config.toml
encoder_patch_size = [4, 4]
decoder_attention = false
epochs = 58.3
lr_schedule = "cosine"
Rows from block 6 of the encoder of a small image VAE, named by matrix and row number. Rows with one number belong to one neuron. Each number is 128 + 32 x the weight over its row's rms, rounded and kept within 0 to 255. All counts start at 0. Numbers have three digits each. After the name is the row's rms in percent of the matrix's.
Before each neuron's rows are labels from the 100 images, of 14848, where the neuron reaches its highest value: "strongest on" is what is common among them. Only what is clearly more common there than usual is listed. The data: stained colorectal tissue patches (NCT-CRC-HE-100K).
# fc1: MLP up (encoder.blocks.6.mlp.fc1.weight, 512x128), inputs 0-127
# fc2: MLP down (encoder.blocks.6.mlp.fc2.weight, 128x512, transposed), outputs 0-127

strongest on: tissue: smooth muscle
fc1.289 057:178145144063095094162080115161132151164126137079100153105092155146092140083106083176100120086151127130161124169178067102087113170097134156121086139098132141090143100159120103099090113183219087141086164142091147154078145109097115110093121148165130107167139113178131161123144094107161057116128129092063120098152113089149066185091151106135158146158143139161159085157151120155176136165146
fc2.289 056:112073100153089098090138129086153129134124145167124154132186124137219182148091126157099109167093153110123085135085067140100106100116107093143095109124091174154158115114066099132147088093173153092146125174095120140095141174086171126070080121053155123118120133092114130123147160128095094144149087171107071150152172134117165100087142183171149165136156124165090068126173087117115184104120

strongest on: tissue: lymphocytes
fc1.200 115:170134125117185115106099130117140106187155131148118127109065137117126090111161079162104153125124106066186146193177055136138123155122181133137104087137134189081139156101104078173158115147145128107146093126102175163125084178086114189168132073091104175172128097108090102152118084094087120131132090087113156103181088072154093122121133085113111156076129131131059084115123162087117130139130
fc2.200 086:155104150102151134127115084133128160129115121198154119169077099133104178109128071167167095172108146077161105173139079146089170158149230141173128136158092194125108121121139117209083079115134156117149124181081125212091067085100131170158120145085089049112114120142092158089126129099150114121132126081127100135124162123127156114136126103155103112132140120134091109112161117095102086102149

strongest on: tissue: normal colon mucosa
fc1.474 070:077169120091162191156135155101119152092090076109074112134138171088155127232091155156104109077137119149154149103122114130111121124139175130146116099126137089113202085142142065118123165125124119119121132115130157125149101139070173169122167156129144200107141149047102074085156122080152049150122122130089108105161098101139099148103119097161140186134070142140132085187131145152107126096119
fc2.474 085:187107108160113106094112191098144118123132124130130128107077140144126165123077128117152108193029134129051146164120132176134167154104110075105115102127112161104105166063103154128162111128094090109103125159155162199132157151109082112070063135092077081167127139181191131161123108126095157102103089133141141086117160131122146092196124111138149106150130119112129144155104028126133110131137

strongest on: tissue: normal colon mucosa; tissue: lymphocytes
fc1.241 157:117161136100181113112085143145127134081120111054122097119129074078133171083134134094135173076181119154183089099177147126111119117118090134127124158113166156130138138144115146164096115139145156132088092026119195087116125092126161097080081127144179119127200099162085127104139129133164102119110079138119124154126111156141151167115093069117203181125175187170115097146092182110130131098141
fc2.241 154:127079121169163122144169069149146142110093125106078135153123090134164128095127168129144163103145138154127109122082127071175167050128053151157125144132137168211113126139115101129065167122173181116168137156156135137106180110082115141087110170105138141169119132087109144101118107133119063137110129118144103163152151180090163160096152178168088149172105108175156175062178118136096178131080

strongest on: tissue: adipose tissue
fc1.196 069:158125137115118150086099085108128092100104154093131139148214104088126147151173178155117162082177128147140129145155114117095109107157121120177132100151113128135134127111161046142094098144228138130161146121177151083100167098085153177096103171158142165180149114092146155086120096150107125148162095068092190166111090131147138176207100121107165113129173083177097120137145157087143140107099
fc2.196 052:113101106104136177082137150087136123102126138077111092134108170140084203129153175184146114117096145136191119093131115129164188181099140119079096103114096156092172089126121097097109075153152112120095092123111101126160102100086129109154070118177110030134117128103150076159147177109155069100114113107134189109074169131119108143122081057155136146167090114120145135123116084146115172163085

strongest on: tissue: debris
fc1.217 078:122147130088171104114111124106095094150079111110106117129147102089153126149175200098146184091120093181151109117160135170138067153093156126153157129119127148183135145150169090123076124135174122098095069120158171099170109130146098119175114080210163100133161109165118122142156130141164118101128094108082103124073090109142103196173107109065192125093113133095109168114089169130053169151100
fc2.217 070:147094091128141109075235099151147131118144146135131155188104096149164137156153221134150139172116136135106106101068176051093098063119087164137153119164132131208109120114095089125094113133129194103156149152169136117106112148089127124096117161138124102145126159073137102072087093107108125128146108128126079153133143157136149148125123186154089133108145109162099200130186104132132164134077

strongest on: tissue: normal colon mucosa
fc1.10 250:129155160109117134122093124164133144070142108087118113156133116102117079084194093090105188111202116096182090183137077143047111136120144135110122161098141087106127104141138125158115096140149200161079097081127187092094089096181142100146143114124184131114164127150122137096172135087190096131150099125104161143123108111161134164154093068140173151090157157099103046145113162127126118100174
fc2.10 260:126113163164111130147151046171163165111142099175098137166120089121130121133116145139083141138152149151110086111085099085124112056136101179164125166157150108207114107150162103127066158098171205090159137112160122136083132110101121184125177162128118172162120173072101179075115099083128107181137128135113136177125118159090168101155148153131085151098139138151136156056199104102113132121143

strongest on: tissue: mucus
fc1.75 056:128105106094137122081172152097139070201136137096128112127140161119201130176128125131128160100127091167178188141115095089177116154153177102115143097125111114129199179100079096155128145109129136157175123161168117141101116225101188124157087091116160097117108153095157071103135122131109088160128126122088157118087094130169145130065146155149115137085098091107101124058171178150150163167119
fc2.75 060:167130100135136152126135174132111123105087145141114173106116183120104153100071111129137118137092084093076181143111134218136173162087156102117107069168122140101122130063128170169151130099117093159078161169103138172166116156136078079135080104020096104126091102127208153165118103090144096063139155150128083091123135138145062109154155116121118125110141135125106164152098115174156126128120

strongest on: tissue: tumour epithelium
fc1.85 068:099131100083091099112132114105098089181126143088081104100120125115180173108134124100122155099166135181184155091108086158123136142170087137103104116128102161151155157114108100187116101183138106082125084078099155113175160167154211115094078164100148171106126121124126096141149174115128102108132111141080142098071148169142178201066115107068194133158179092148148102142113139180136151153113
fc2.85 055:114148126081081130142133146128126149126093116124073130149219117102078148075094101138134090107062130105096155164096134158147178145143094138126088108157081176135151153094101187126162106139146130200140113154108103097155189108169083084133118161000075101108138070136158152143160131114122087109152112142108099098110111109127092155132145129142089118159114076133166164146121086171128165094111

strongest on: tissue: mucus
fc1.47 086:097122157132162173103135117111194093127141147128144139143189084103168108148180146168118173077186107136153152108133144091090057116096104104126140101161199163133140134131133128118118145142123168084124072077236166151136105135090150196149157129224149165111164151139098102138106104074120140151142091090091106152136106138120196120142080142107151177128109137134089131139098178137092119131130
fc2.47 101:207135140126172130081139147130130116092155114143148120105063133085083107108120134139197139116125096123198126152137217154125161151102137127075110159140123161147092114131148196117150127163128087116086067121162156112169142094145106096190086118163122059071170120145163121140144136159157065118127055167093161110124106111123077158167061107157157159152153124126107172154131098104118139160092

strongest on: tissue: normal colon mucosa
fc1.434 218:141130165122064123116072122186178141111098162148122118119101092102097082086133089128058153093159121067148117159153081179082105152133143079063109168077127148121124144156143161191109134133151151148041112127159163111119146151174159099160118083130182108117146126150099158129195140094205109133125096112126166175097121126130128113146100061098165133076162181098140085127111152138142142103148
fc2.434 306:132089121172116118157172087142143160111058126139092116151133119169148141133079154163097099156091164121070098125048126061156175068115126178181103134158112132175114111124134094138098112092143165121170194174130078135069106125090081157103130180089096157204084149097133159082123091111114134144133124148171112158160154157130142127144180143124067126107101128142155142075170078122120139084131

strongest on: tissue: lymphocytes
fc1.168 081:093153098124081148077175143162096125064143094117109109137116159087117160188128183148172121074174103130117096100110115136141137114087140134174082156136108109188110125120108085065128115123197119106139135133175174097143114057088140133146214078091131223127149119075092110126136143075144109176107134109099141149164067115124125145126168130155099170100078151111131178113120155164119122099144
fc2.168 062:175116191112143142043124123151124128149080141139127108125122126076081155123125151179088171205129154124224123147145154142129128149141076081090113110124109094118104161118133194143110113135136146110136085152146158141137150116128145134109030134155103065066173136166144172111148135105124084128128066129077147100102119182117132182203081119113172129139152099109140143157156104100119157152081

strongest on: tissue: tumour epithelium
fc1.124 079:185154167130120139114210099083095161137190094059083082141118131147140112164171163095121126105119169103172087198072156172183125125101173178183119155164113107128136102091123122135179140157155097109132149126098132083165066055121088167129156128112126145104120115094113077103094061136129090097127095169088159131148108104138104161084112100152130120160096130078137142109150087138110163129093
fc2.124 069:120141078124148103118069137148152121155102155114126142146195089089051148121117106178136149164136138122165150075194103119080126105160078088093150101147135155135102126093124149126129101155145145138137090151140146147109203213077169141103046100191090089150120117177140121136123139137161159125160058079039125127134113137156127084135083110060151117113124085156125165111104112145130109109101

strongest on: tissue: adipose tissue; tissue: mucus
fc1.332 125:124151162112117111110125075128176158134169116112091073172181101073162118155155112163085187076167166167157078150152086099141089088147121177170127179126140084171158119170168093146119156151156157097146094101173137094104126119077138158170198130129157197143147127089094122063145119105133086168153124089095162179131074090123150164129133153105147185123148152119189129117135158105095137138135
fc2.332 165:200138172140118131088134143158132129132122113111108146124095126090086133087146085097104152142112085103164149156142132141105122149136116087066114114130103192112128158081098217159127096148117126139067071092081147102182166158160184103193079106132133083107150079175171137149168126115149111117131038126066147126102113124140094149143083057092159133094177127102118125172148094155136164136155

strongest on: tissue: mucus
fc1.463 129:149114156107201148109134175125145139140154104156145202147111132048048123127182109111122158110156095116196112139132132083076065129095110154128170099177151089147163101138084114128132117150112167104157061125132139085109021109152171151118201130117140140082135123098129102084131113085144130127114093130076120142093090131125121085146121106147151122099149104186078137184168145136134113098155
fc2.463 135:191124185129102122047149104151140117124119133144109128141129133107045083066118138108125133170104147140151102155091149184126125134115156164128110154142140134175096091098195150158122163165165159118152124145168150121149187088111092166185159128194117157128143138124170153141133074112144040122122075175032117123115057091094154138181141142113108139114139101143114156103158085116094117154155

strongest on: tissue: debris; tissue: smooth muscle
fc1.375 082:111175076111178080098164102112102114133111092071095105136159152105164148109165111126125156076138076111174132094180137091191136112170096142127106105076190136101079164158104092118138126156148151170126092121122105116117188141129132170085120150198145151142185126152100145156155155173124115112091106121113172091111118110128084197036110120113132123161160087115127180080114178073167148108128
fc2.375 072:126109102143112139133201191089124101097091138129070122154148124156196142092142159118155133114118145151125120136125111134133160097134073074123105099121147197103153169123096121115161117120130086095107110103093176106138143123117165135094049119016152101099143120106138123105105103197063135152137145142161131094187158158145115164096131139189160127191162121153146117177121115132096187152050

strongest on: tissue: mucus
fc1.23 053:093090100097105140096191147160111118093108111117128086181184114117136128172109148216079163091162102088108179112121143093068117134168077113132115125144089089072130090146141107096130113165175164080172120068140135119121142124087134124099087174113173095095137098134150063091141151142142074094135075136080182105147108159138169096116125084174102148184156149183140117104108137097168117143104
fc2.23 043:122155134120115144056144160134081109128102099125123122135133109159069121080141194103163144133124132097112091115133133194133177171158123146182083129081151150112105116122140127128118120196131059153053140156112127094109137031111117103091123171119151083146127107133170119145155139157096090140100121170087192054147094119078107121144140146164127102215121085112128129198142084130120182124112

strongest on: tissue: mucus
fc1.470 145:140112131157143205106136188139140142121155092130137179144115118085098167190133075169014130116118097105139132090129108080071086126133109070109124090141147098095202131127063126119134102146113157101122093124102137093108053151100199138133148128071136138113126149118127095078128114074125120169144122124087119153112113105175107071152094124188123143067110134164102094185154127138163123126126
fc2.470 183:153130163170134123027141122130130124109092127118112124131107145139076099082085147114092099155058131100138134164122135169167167136121141132144106134121140134148110154101196114144142144223110107142122126174179138142136209123124081135149114118144085154163137163120143150153152094141131054118132058157040125111164083071107078116162141132114135154146094114128114142109125020136130178147116

strongest on: tissue: mucus
fc1.368 053:123141142114098195109155132116123127101128148097128092194119108083169097174101166099116169086136160131124159093105061108051116162116149136194155151185152109097207083186166124110096117123188135131105126098185175115113080131114182149109159144139149182134124107133093143098104064133092040145108087123159149157137120100102167132097122139111125124127121094114080064166136163137096120107116
fc2.368 073:222107150141146146090121174142131140142147162147139155087044126158049190126091108161167131150091144108101137117109153197132166170128112084083089134100059142109100175082157164133160090127131090115084146116087126156165132131107074088136064096104094055094142118193152144150150142129125157120107091128099137098111122150127079104161080089134129123133120113107135144152115060118113143175109

strongest on: tissue: smooth muscle; tissue: debris
fc1.40 219:162191102134174144141115101169143163116126040083089149093181113124121108109121132076079137132143077109145164141141118165191148129121069072097077139121168097141174163128189121088111129133115129225104115087137121118155205185166147142166159133114166154151139131144135117164153097118166139091108130146122124121117127080117051132131117075067135141140118166126164192119101146169148140148121
fc2.40 250:100118129139146127102138139120122132127167093158142150178074139097247192149116129131066151131089094150142127121138123082114097022120076125131141120126138100144201154141113113112141171164084129059132093156176137168121116187142172128098134143060121120126115161072100129119124117116114138138121103141131070135101155156155197074148117204144131145110171128134124103145136073148119130132070