config.yaml
dataset: "stained colorectal tissue patches (NCT-CRC-HE-100K)"
horizontal_flip: true
bottleneck: "kl"
encoder_norm: "rmsnorm"
encoder_parallel_block: false
encoder_positions: "learned"
decoder_upsampling: "nearest_conv"
residual_init: "none"
beta2: 0.999
epochs: 58.3
final_lr_fraction: 0.1
Rows from block 4 of the encoder of a small image VAE, named by matrix and row number. Rows with one number belong to one neuron. Each number is 500 + 50 x the weight over its row's rms, rounded and kept within 0 to 999. All counts start at 0. Numbers have three digits each.
After each neuron's rows are labels from the 100 images, of 14848, where the neuron reaches its highest value: "top examples" is what is common among them; "patch colour" is the nearest of a few named colours to the mean colour under the peak. Only what is clearly more common there than usual is listed. The data: stained colorectal tissue patches (NCT-CRC-HE-100K).
# fc1: MLP up (encoder.blocks.4.mlp.fc1.weight, 512x128), inputs 0-63
# fc2: MLP down (encoder.blocks.4.mlp.fc2.weight, 128x512, transposed), outputs 0-63

fc1.138:497565472486536498494483502497494405471513464513504437478635437393407456470561582520509591442584410524520513488574539459514446519523509421466520477502543513496523509492522490430425539600588552
fc2.138:501453483494500480407529492466497553434532504507516579539526444545564502544467607495653499462423513509524437478474617430507475538443422505465562470490519581557474501542459595520461502541516543
top examples: tissue: smooth muscle; tissue: debris
patch colour: brown; red

fc1.307:583539545479558522461440474564513465473618434499533482510415438479454463533518505480433538549557423420580482542537516495383427541463542514421499535534527409557488479512598491524450473501537554
fc2.307:469540486517581514528459480506500505520599475477537499493349536450510505598504566523403546537489433487588506447537479458495502513481444536497501499512566385508488544467556410431497551593461509
top examples: tissue: lymphocytes
patch colour: grey; brown

fc1.121:523535516428565524466537412506561563520507446407467474539522527414409468453525484468477624497587451414548501577551484555519505548545478392452419528525504506486546574507525471535423453505590529
fc2.121:569446503442549459507587475513499474429427528481390574582554452461487475517537561480472590481453437478527494552489525426596458547523463506506474488542506553536526450498497593565461492423488524
top examples: tissue: smooth muscle; tissue: debris
patch colour: brown; red

fc1.123:508617495453523494484485466477508411686583496518516485441447571453475501495568492565465529476529496499552543502545485472481475510555537605495508430521512502413497539480497490490552529561533474
fc2.123:591522524424526532529457546463514451567531510541538520472365574537462586502535483566523470493429464450503544502534487551483564535516603545471537456550474550432515528413462522556555493464510481
top examples: tissue: adipose tissue
patch colour: white

fc1.443:536448569541550466433473489542484561536445488506418511521413493469490532491542424523532480432526552523529526528508410551551458532534610507500406497429368500514562441467531553584538483529549538
fc2.443:431469469488376445517522497457535478496390523500482483597639539511595554485516463508542557581528532516501500519433541434451457437501448452509519442540424487497512528474443472440452566546533509
top examples: tissue: smooth muscle
patch colour: brown

fc1.257:509524453424607492504500400487515417629631509499535480557446601445542543547609512590512576498555464528543562518543482466545454518542537506477517453502476490448519546479480453507530539554552520
fc2.257:533496455427534555554483624464466501509476511514502553466430550558442530457457506518556391526421488420428553509520509600473644556484544514476511442532483564468499550407459512540550434424492447
top examples: tissue: mucus
patch colour: white

fc1.72:546496448465472567485575502459535535536558434403516403497501563451505441543540566469488467515436397550560465522518501435539537545469422412432420499369555487429442582565556540429544468514456407
fc2.72:449471478424471549614501525445536472445414535505483486580478521547615565520501589517460557408530576555515442411495474462497539417562450557550460478440577521505586469545438520467535452578516516
top examples: tissue: debris
patch colour: brown

fc1.402:560446519508438508487428440570555509478538480536467488486469456494511401510543420435437577546517511429519454644566453538449334484497557415499456501525510531564504461537515491607487483486560584
fc2.402:574529491445582433546479494540501569566453453491399510475421550430426487569477414522449505562478493449617544608522464569537595602427562448485449507548432521506481506429505468564486439511528516
top examples: tissue: lymphocytes
patch colour: grey; brown

fc1.13:413574516456508525518400549455502527483568481448510399506575456496516451535500469456403495429594541498564483514571457473453530541513421554428479601440541473502467518578591436522502581538539549
fc2.13:478475525565406481544515540460548507526510486486466523538521455451599611550501531460418504488401517572431445441474554466490464420480367498512449548500516478533583517418534553446497528466461567
top examples: tissue: smooth muscle
patch colour: brown; red

fc1.241:579596544532523528431502490535493531463448523471434524447650482428362462432486570471498556527558479493603482540483495541539497541445483515487412540476544528557483504510528530485503507596515472
fc2.241:515497538496476474426520524466497481526701502488429505557519511422638508515581527499428602518519457562551484514495492429504406440492469499501493473509499459505529516494431474475517613576552513
top examples: tissue: smooth muscle; tissue: debris
patch colour: brown; red

fc1.140:502540496492511495457588514446503543422516480499440482499662561461510468524541594482470440443527532523522464493463451578418525482515602548605443500542477493578554395520474427548518547486538543
fc2.140:667486550540550521469425515504496529535486480528461530529496479499430584485505433500483510526416500490464546561511538494504571536485436450412464522430475580479524549465550619510505499558423466
top examples: tissue: tumour epithelium
patch colour: brown

fc1.323:543557491459510504490571484550443518558496511413488482414578549479454418431464654425550562530494494509542540556485482551571544536517486484459423536474487472547458466432510508535569555591511518
fc2.323:466501488474463482469532518438450471524654501458498518523438565453625513572567523515403598501529434594552461516566478471417416464484469473493476479453452448475565490549484502465501513519557518
top examples: tissue: smooth muscle; tissue: debris
patch colour: brown

fc1.150:508511490462515480484473487499474505548594473466455450441491562466561561642597486585531555479484408545567611517519475525536427564509574399458509486469486498452616562498464502502558523589476409
fc2.150:515565440486502527520569501496512523507518457480473561495593530551478438529470526425533494542575417516507513517481453553440489492398452484608541502563596513543469501441505410451468568445628530
top examples: tissue: tumour epithelium
patch colour: white

fc1.412:555453526565475529444562438471444572505525559424528481524449530536401492551487505558460538513494506498601454493434482586579513552555516501511398450562483506611463421569568473455557562466595518
fc2.412:393517505473504469450423477546504459547432478518500535556521542459509486466559383502474585571490488487479520525542546367443548510469432435455493511503567551453522572497490503524493450499550467
top examples: tissue: debris; tissue: lymphocytes
patch colour: brown

fc1.310:508559528439455497482451426515566513576529487494442559494612523433509503474539437526426569446588514498594520547537441501518481452624411457497492445434530521412490527448459483533556506574600494
fc2.310:541477468487373501565501523454469478575482551498439490457624561530563582502524450490500487463442499501496540503483442550589605495551522457513440431462447499449549556439415491461532515553546450
top examples: tissue: adipose tissue
patch colour: white

fc1.59:516502494473486400496515416507463523735504532534453556464395579448453493504550490512491603508526561543518533563517492531592437491534540492449488455522459483542435589470477466518543519521528452
fc2.59:578498488467516516537556527489467514513467481473397563492437532562451449534405500472452428591473525478376509549432478553470524542469514510537516474561492490543491495448499503557505475351531499
top examples: tissue: adipose tissue
patch colour: white

fc1.217:479457523448623489448578459477455478438540531518516506493532554444543521569526574537581592512538523465526513530582489504515499528507457493446564432547509481526525427530501533434592560475580500
fc2.217:579535503445523473500499583548478563519462465495515525525434463495505580449444505496602513491519409486512528561495569532534570580434517530487541518491422559464475504440488522487506485439527408
top examples: tissue: mucus
patch colour: white

fc1.66:539498558446492499495500510455493411535471478540446520494466470471511588557499544600488564466450422448598492475481458442515477540545482531464434444400406525444572573462559512555495489573564464
fc2.66:463468457506484502607545416475467460522425444513438513533533460533610465507531498525428481550425510536556413570478456511501543431425562507536559440504474408564493472441565452512496438477529519
top examples: tissue: lymphocytes
patch colour: brown

fc1.54:474488518478581498464524498529544569430514432547448530481571522408394536579499520465487452485479457555538494423446471552480507563572513528470445563459458510525510532567514459436528497590484508
fc2.54:528424544583448475362464436481581478481461512519502518601583457585493478415535506561471538613525524525508527497525482457471476458469444469491486441498508445469467505435426484423526502569444462
top examples: tissue: smooth muscle
patch colour: brown; red

fc1.56:462593473453490418500532449464439385585480439480506487494584516448456555448553580533522569439552541639503572437525537502583480478546449579480519460472586453495442556519455445407536512549554473
fc2.56:504447469461432510538572569460462495449466542457478531512588505574467541450459587479608424521431570504385497453388553510512599522520446524494502481497493520502486519490497587479521478453484468
top examples: tissue: adipose tissue
patch colour: white

fc1.148:556526534437521543477482436481460490483510536471495525477593503436256515568580545568489446460514525458574547541478463467538545553478471499520495544516419462463492487538494508452530539589555599
fc2.148:545528530527532548473510494491458524563520469424562502564548512569470587502597500505492478519534493567503493515493520433485532470459448537471440510551431492445528418453489463437582458475567510
top examples: tissue: smooth muscle; tissue: lymphocytes
patch colour: brown

fc1.193:561459480459557529556408495541540511474436500457457416407612477506456463437560496453521612507525478506498549470555515525536510521566514530508410490484549567417469449435586430494527539501546480
fc2.193:475437497547507531498636511495537539457478511555517509580485445522666563575490547537491494615416531518533446438475491410454495425511458496541551504594457505578570503538483466467477533506454522
top examples: tissue: smooth muscle; tissue: debris
patch colour: brown; red

fc1.108:463584419467591564473449468431443419506477492395519456521525562518476545538538607486467525510536426488501494502530429505436455516460600457540525536530549517482561545554509506541470503573557472
fc2.108:583508449514517539495454578517501494470498535434473480453301544517337499456523589554468466508435534407507541514492486526548575495517501464467491474486518529486462519482479514559551393431455421
top examples: tissue: adipose tissue
patch colour: white

fc1.311:524560455431588490485544479440453508547518436482442457460594493468502526515527589531514571497533532510599585425532495497467454535492512428455494443466479513494569557516422489539550536563589472
fc2.311:534495479515497493538581497543468514491529471399334495480622479522538449440545598436553558461634470524502489513436460496480510425477488498567523459542576473586487501491476440502510499543619554
top examples: tissue: tumour epithelium
patch colour: white

fc1.116:453547493492489526489495496536530505572475564566428512504602489536477505510530451520578508395563498546487514445584478439449409447467489546507479498573575500545491443448460502502488473515642464
fc2.116:609499539517597435470554545469468461522499454524477419499446511546574552511625468515463530512448491430626527560448463485506530523486458449578438577500442426497491537514477526528493528531486476
top examples: tissue: adipose tissue
patch colour: white

fc1.274:568436538506425431474444585495565470551444596477523514532519545555423461525488461564541499555466429480556504464520616531543481463559453472382572486444552557485469515437434566529475471526574453
fc2.274:474486508420553482457551453466493470464544452500483482551452532468620539606509507517498472488419542554601482473394498462469512477436605555631488496500484419519519465505524391512509520461477537
top examples: tissue: smooth muscle; tissue: debris
patch colour: brown

fc1.413:567469487462442474454424444565579509465448528514538550472567419539439471469519465529506570489550469523497493486518514430491462493503407415414462498472576533451378567472464477509524537556594517
fc2.413:425517508521468466523583532496509471514491511507431482494488506459701485623475585469398538478477558496639457505488473490490517537434526551588468549546477429538565460548576401452517488540505476
top examples: tissue: smooth muscle; tissue: debris
patch colour: brown; red

fc1.230:515496509455493554486497522528598517545435544477479508516522463506343507467562519584503530458578486455543481478562538449469418503495403411414489499530552539451391469475532529474518505558561512
fc2.230:514524502465488532359573483489456468480532445482470484507415467439602500653555545518486524438410512518619476536458508458525531514406586491542476536516448401510578431523550435480499550554453519
top examples: tissue: smooth muscle
patch colour: brown; red

fc1.434:498491533471434485487448562532531535413532508480505486554508428458517422465564457390458583494600458408542463590556414552344478502479502451474488566453532464468510513521527516536481483499562582
fc2.434:508455538584475475583510408555560574476450492569451485563502473543531519489446496548393472530487540462469440486434433415534560439504509573549440542515462482605458471506540464524415482423544582
top examples: tissue: normal colon mucosa
patch colour: brown; black

fc1.478:489533471507337485449494449504466503615612447432494509499528516480485581558562457570487578431510470585530605454533503513570452475461504455444456449471468466387546552516488501449571547598503430
fc2.478:460541500515429474482571429537532478433428531474433502477694521513455445458452487438470496541495566529444452544436499434510467471481485540599474533562525452533494499487505446464485514493603486
top examples: tissue: tumour epithelium
patch colour: white

fc1.236:414471505482493536450408653547548450489418538579518554538593477440384470535516514515382562483541544505548564394482481508335563546507468495533503455455561470498514533520521485440480445540499511
fc2.236:566484557509421486431470572448454522511450496564545504514460546583487590451423542540511469561364549510423494509408586540550546542488532525511472476453413452490501524427498511488589517609432463
top examples: tissue: smooth muscle; tissue: debris
patch colour: pink

fc1.396:581441600513531528424545558517458447520551478528546434492528412500515518507505407484435542509569547554465576578504488529477547421469488517533447471575549513420493515534416530525440480583533488
fc2.396:474511512455430553554456448410512414426564468563539541535523475432532432530482489463411460481467492597532506550543467438506479614490512528578535415472497516468453475505544509476458424519567545
top examples: tissue: lymphocytes
patch colour: grey

fc1.163:552532451526484444463463453587467493565449463481482500475658509485405490460576466470435511509609438456566459432558442538568439564531535535527542476517500457411417456508581474497500443587613478
fc2.163:501510570482472557463517538528468562473599543556554439592433511462593604522536508482535484575387494583516489449479435481531437419431480519585554543560463452497485475472487458436546491542528549
top examples: tissue: smooth muscle; tissue: debris
patch colour: brown

fc1.400:555552574526412521476515443533576499511582531579526520565537451497477446410471551540550548496522480524571445455497460419415413430519495515494557454546493483502400461473514534483567555513593565
fc2.400:657541498513543505416476534473454506522587491559577512452486474429524555559552484509548529493424545489596547542494582528471584544507622484428472529482375463474550502488560545499544496547492465
top examples: tissue: adipose tissue
patch colour: white

fc1.463:500572587505423477436463512567572522480472487541460525483640444439353543520554431584492530494583495523550508440521474473459547554514429512510462491497526482509495522511520515505523476586510529
fc2.463:549485604552426515402516456530515482444531527539541441546546491537529595571500495552490473523413581519516426486418611436455528499460498509481470537478404486537521440538497536512517479547443553
top examples: tissue: smooth muscle
patch colour: brown; red

fc1.330:493489435420573463525508487497525480523544470483461451510667531501463540613633461649509548512523508455584478455567403481455486499519480415510475506522484481442446505565482401540480519572577509
fc2.330:598565428446569533535519572447432521556618485491411552471433576504539506478489524524610507587454492461494611497525533545567456554516499519493497442552504477446453584402494497492551533488488394
top examples: tissue: tumour epithelium
patch colour: white

fc1.299:491562429499571523540518427487555439509615469459563561439536553530512531608600479529503566490597508444583573434450483440488413538451469512530491487453496538439576524550518515434518535575540555
fc2.299:528588454490422461415577536470546544432515520540455471504663451500543456537526502513481543561449461503466547457483618403464515571415491518489511493565541530546456439419513542393482543507505473
top examples: tissue: tumour epithelium
patch colour: white

fc1.353:451509428495577508477537482475560420467480507455548522560477424452519473557602544568469515455530512495606476548516542466472434488572432348475469493460572460508486535483535417490453509530513482
fc2.353:537545383440559554538470496575479542400514553454447476569511545467565531559518612529543462455464440486506540443536521485581573522423482481529536496561581555589424553515491442491503515471456450
top examples: tissue: mucus; tissue: tumour epithelium
patch colour: white

fc1.74:482588502517480479504529458522554530509520479454433500518517504421540467455518454534507565447580448536586514535552521498560481485474470417440484511408567510532504552464478504494469524606569443
fc2.74:544487496553561456478518510526534569439483480501399501555500496570637463555487441484442463535487419537484446561515502452577540529422463410530425534464461550548493491536429508552458453445559491
top examples: tissue: smooth muscle; tissue: debris
patch colour: brown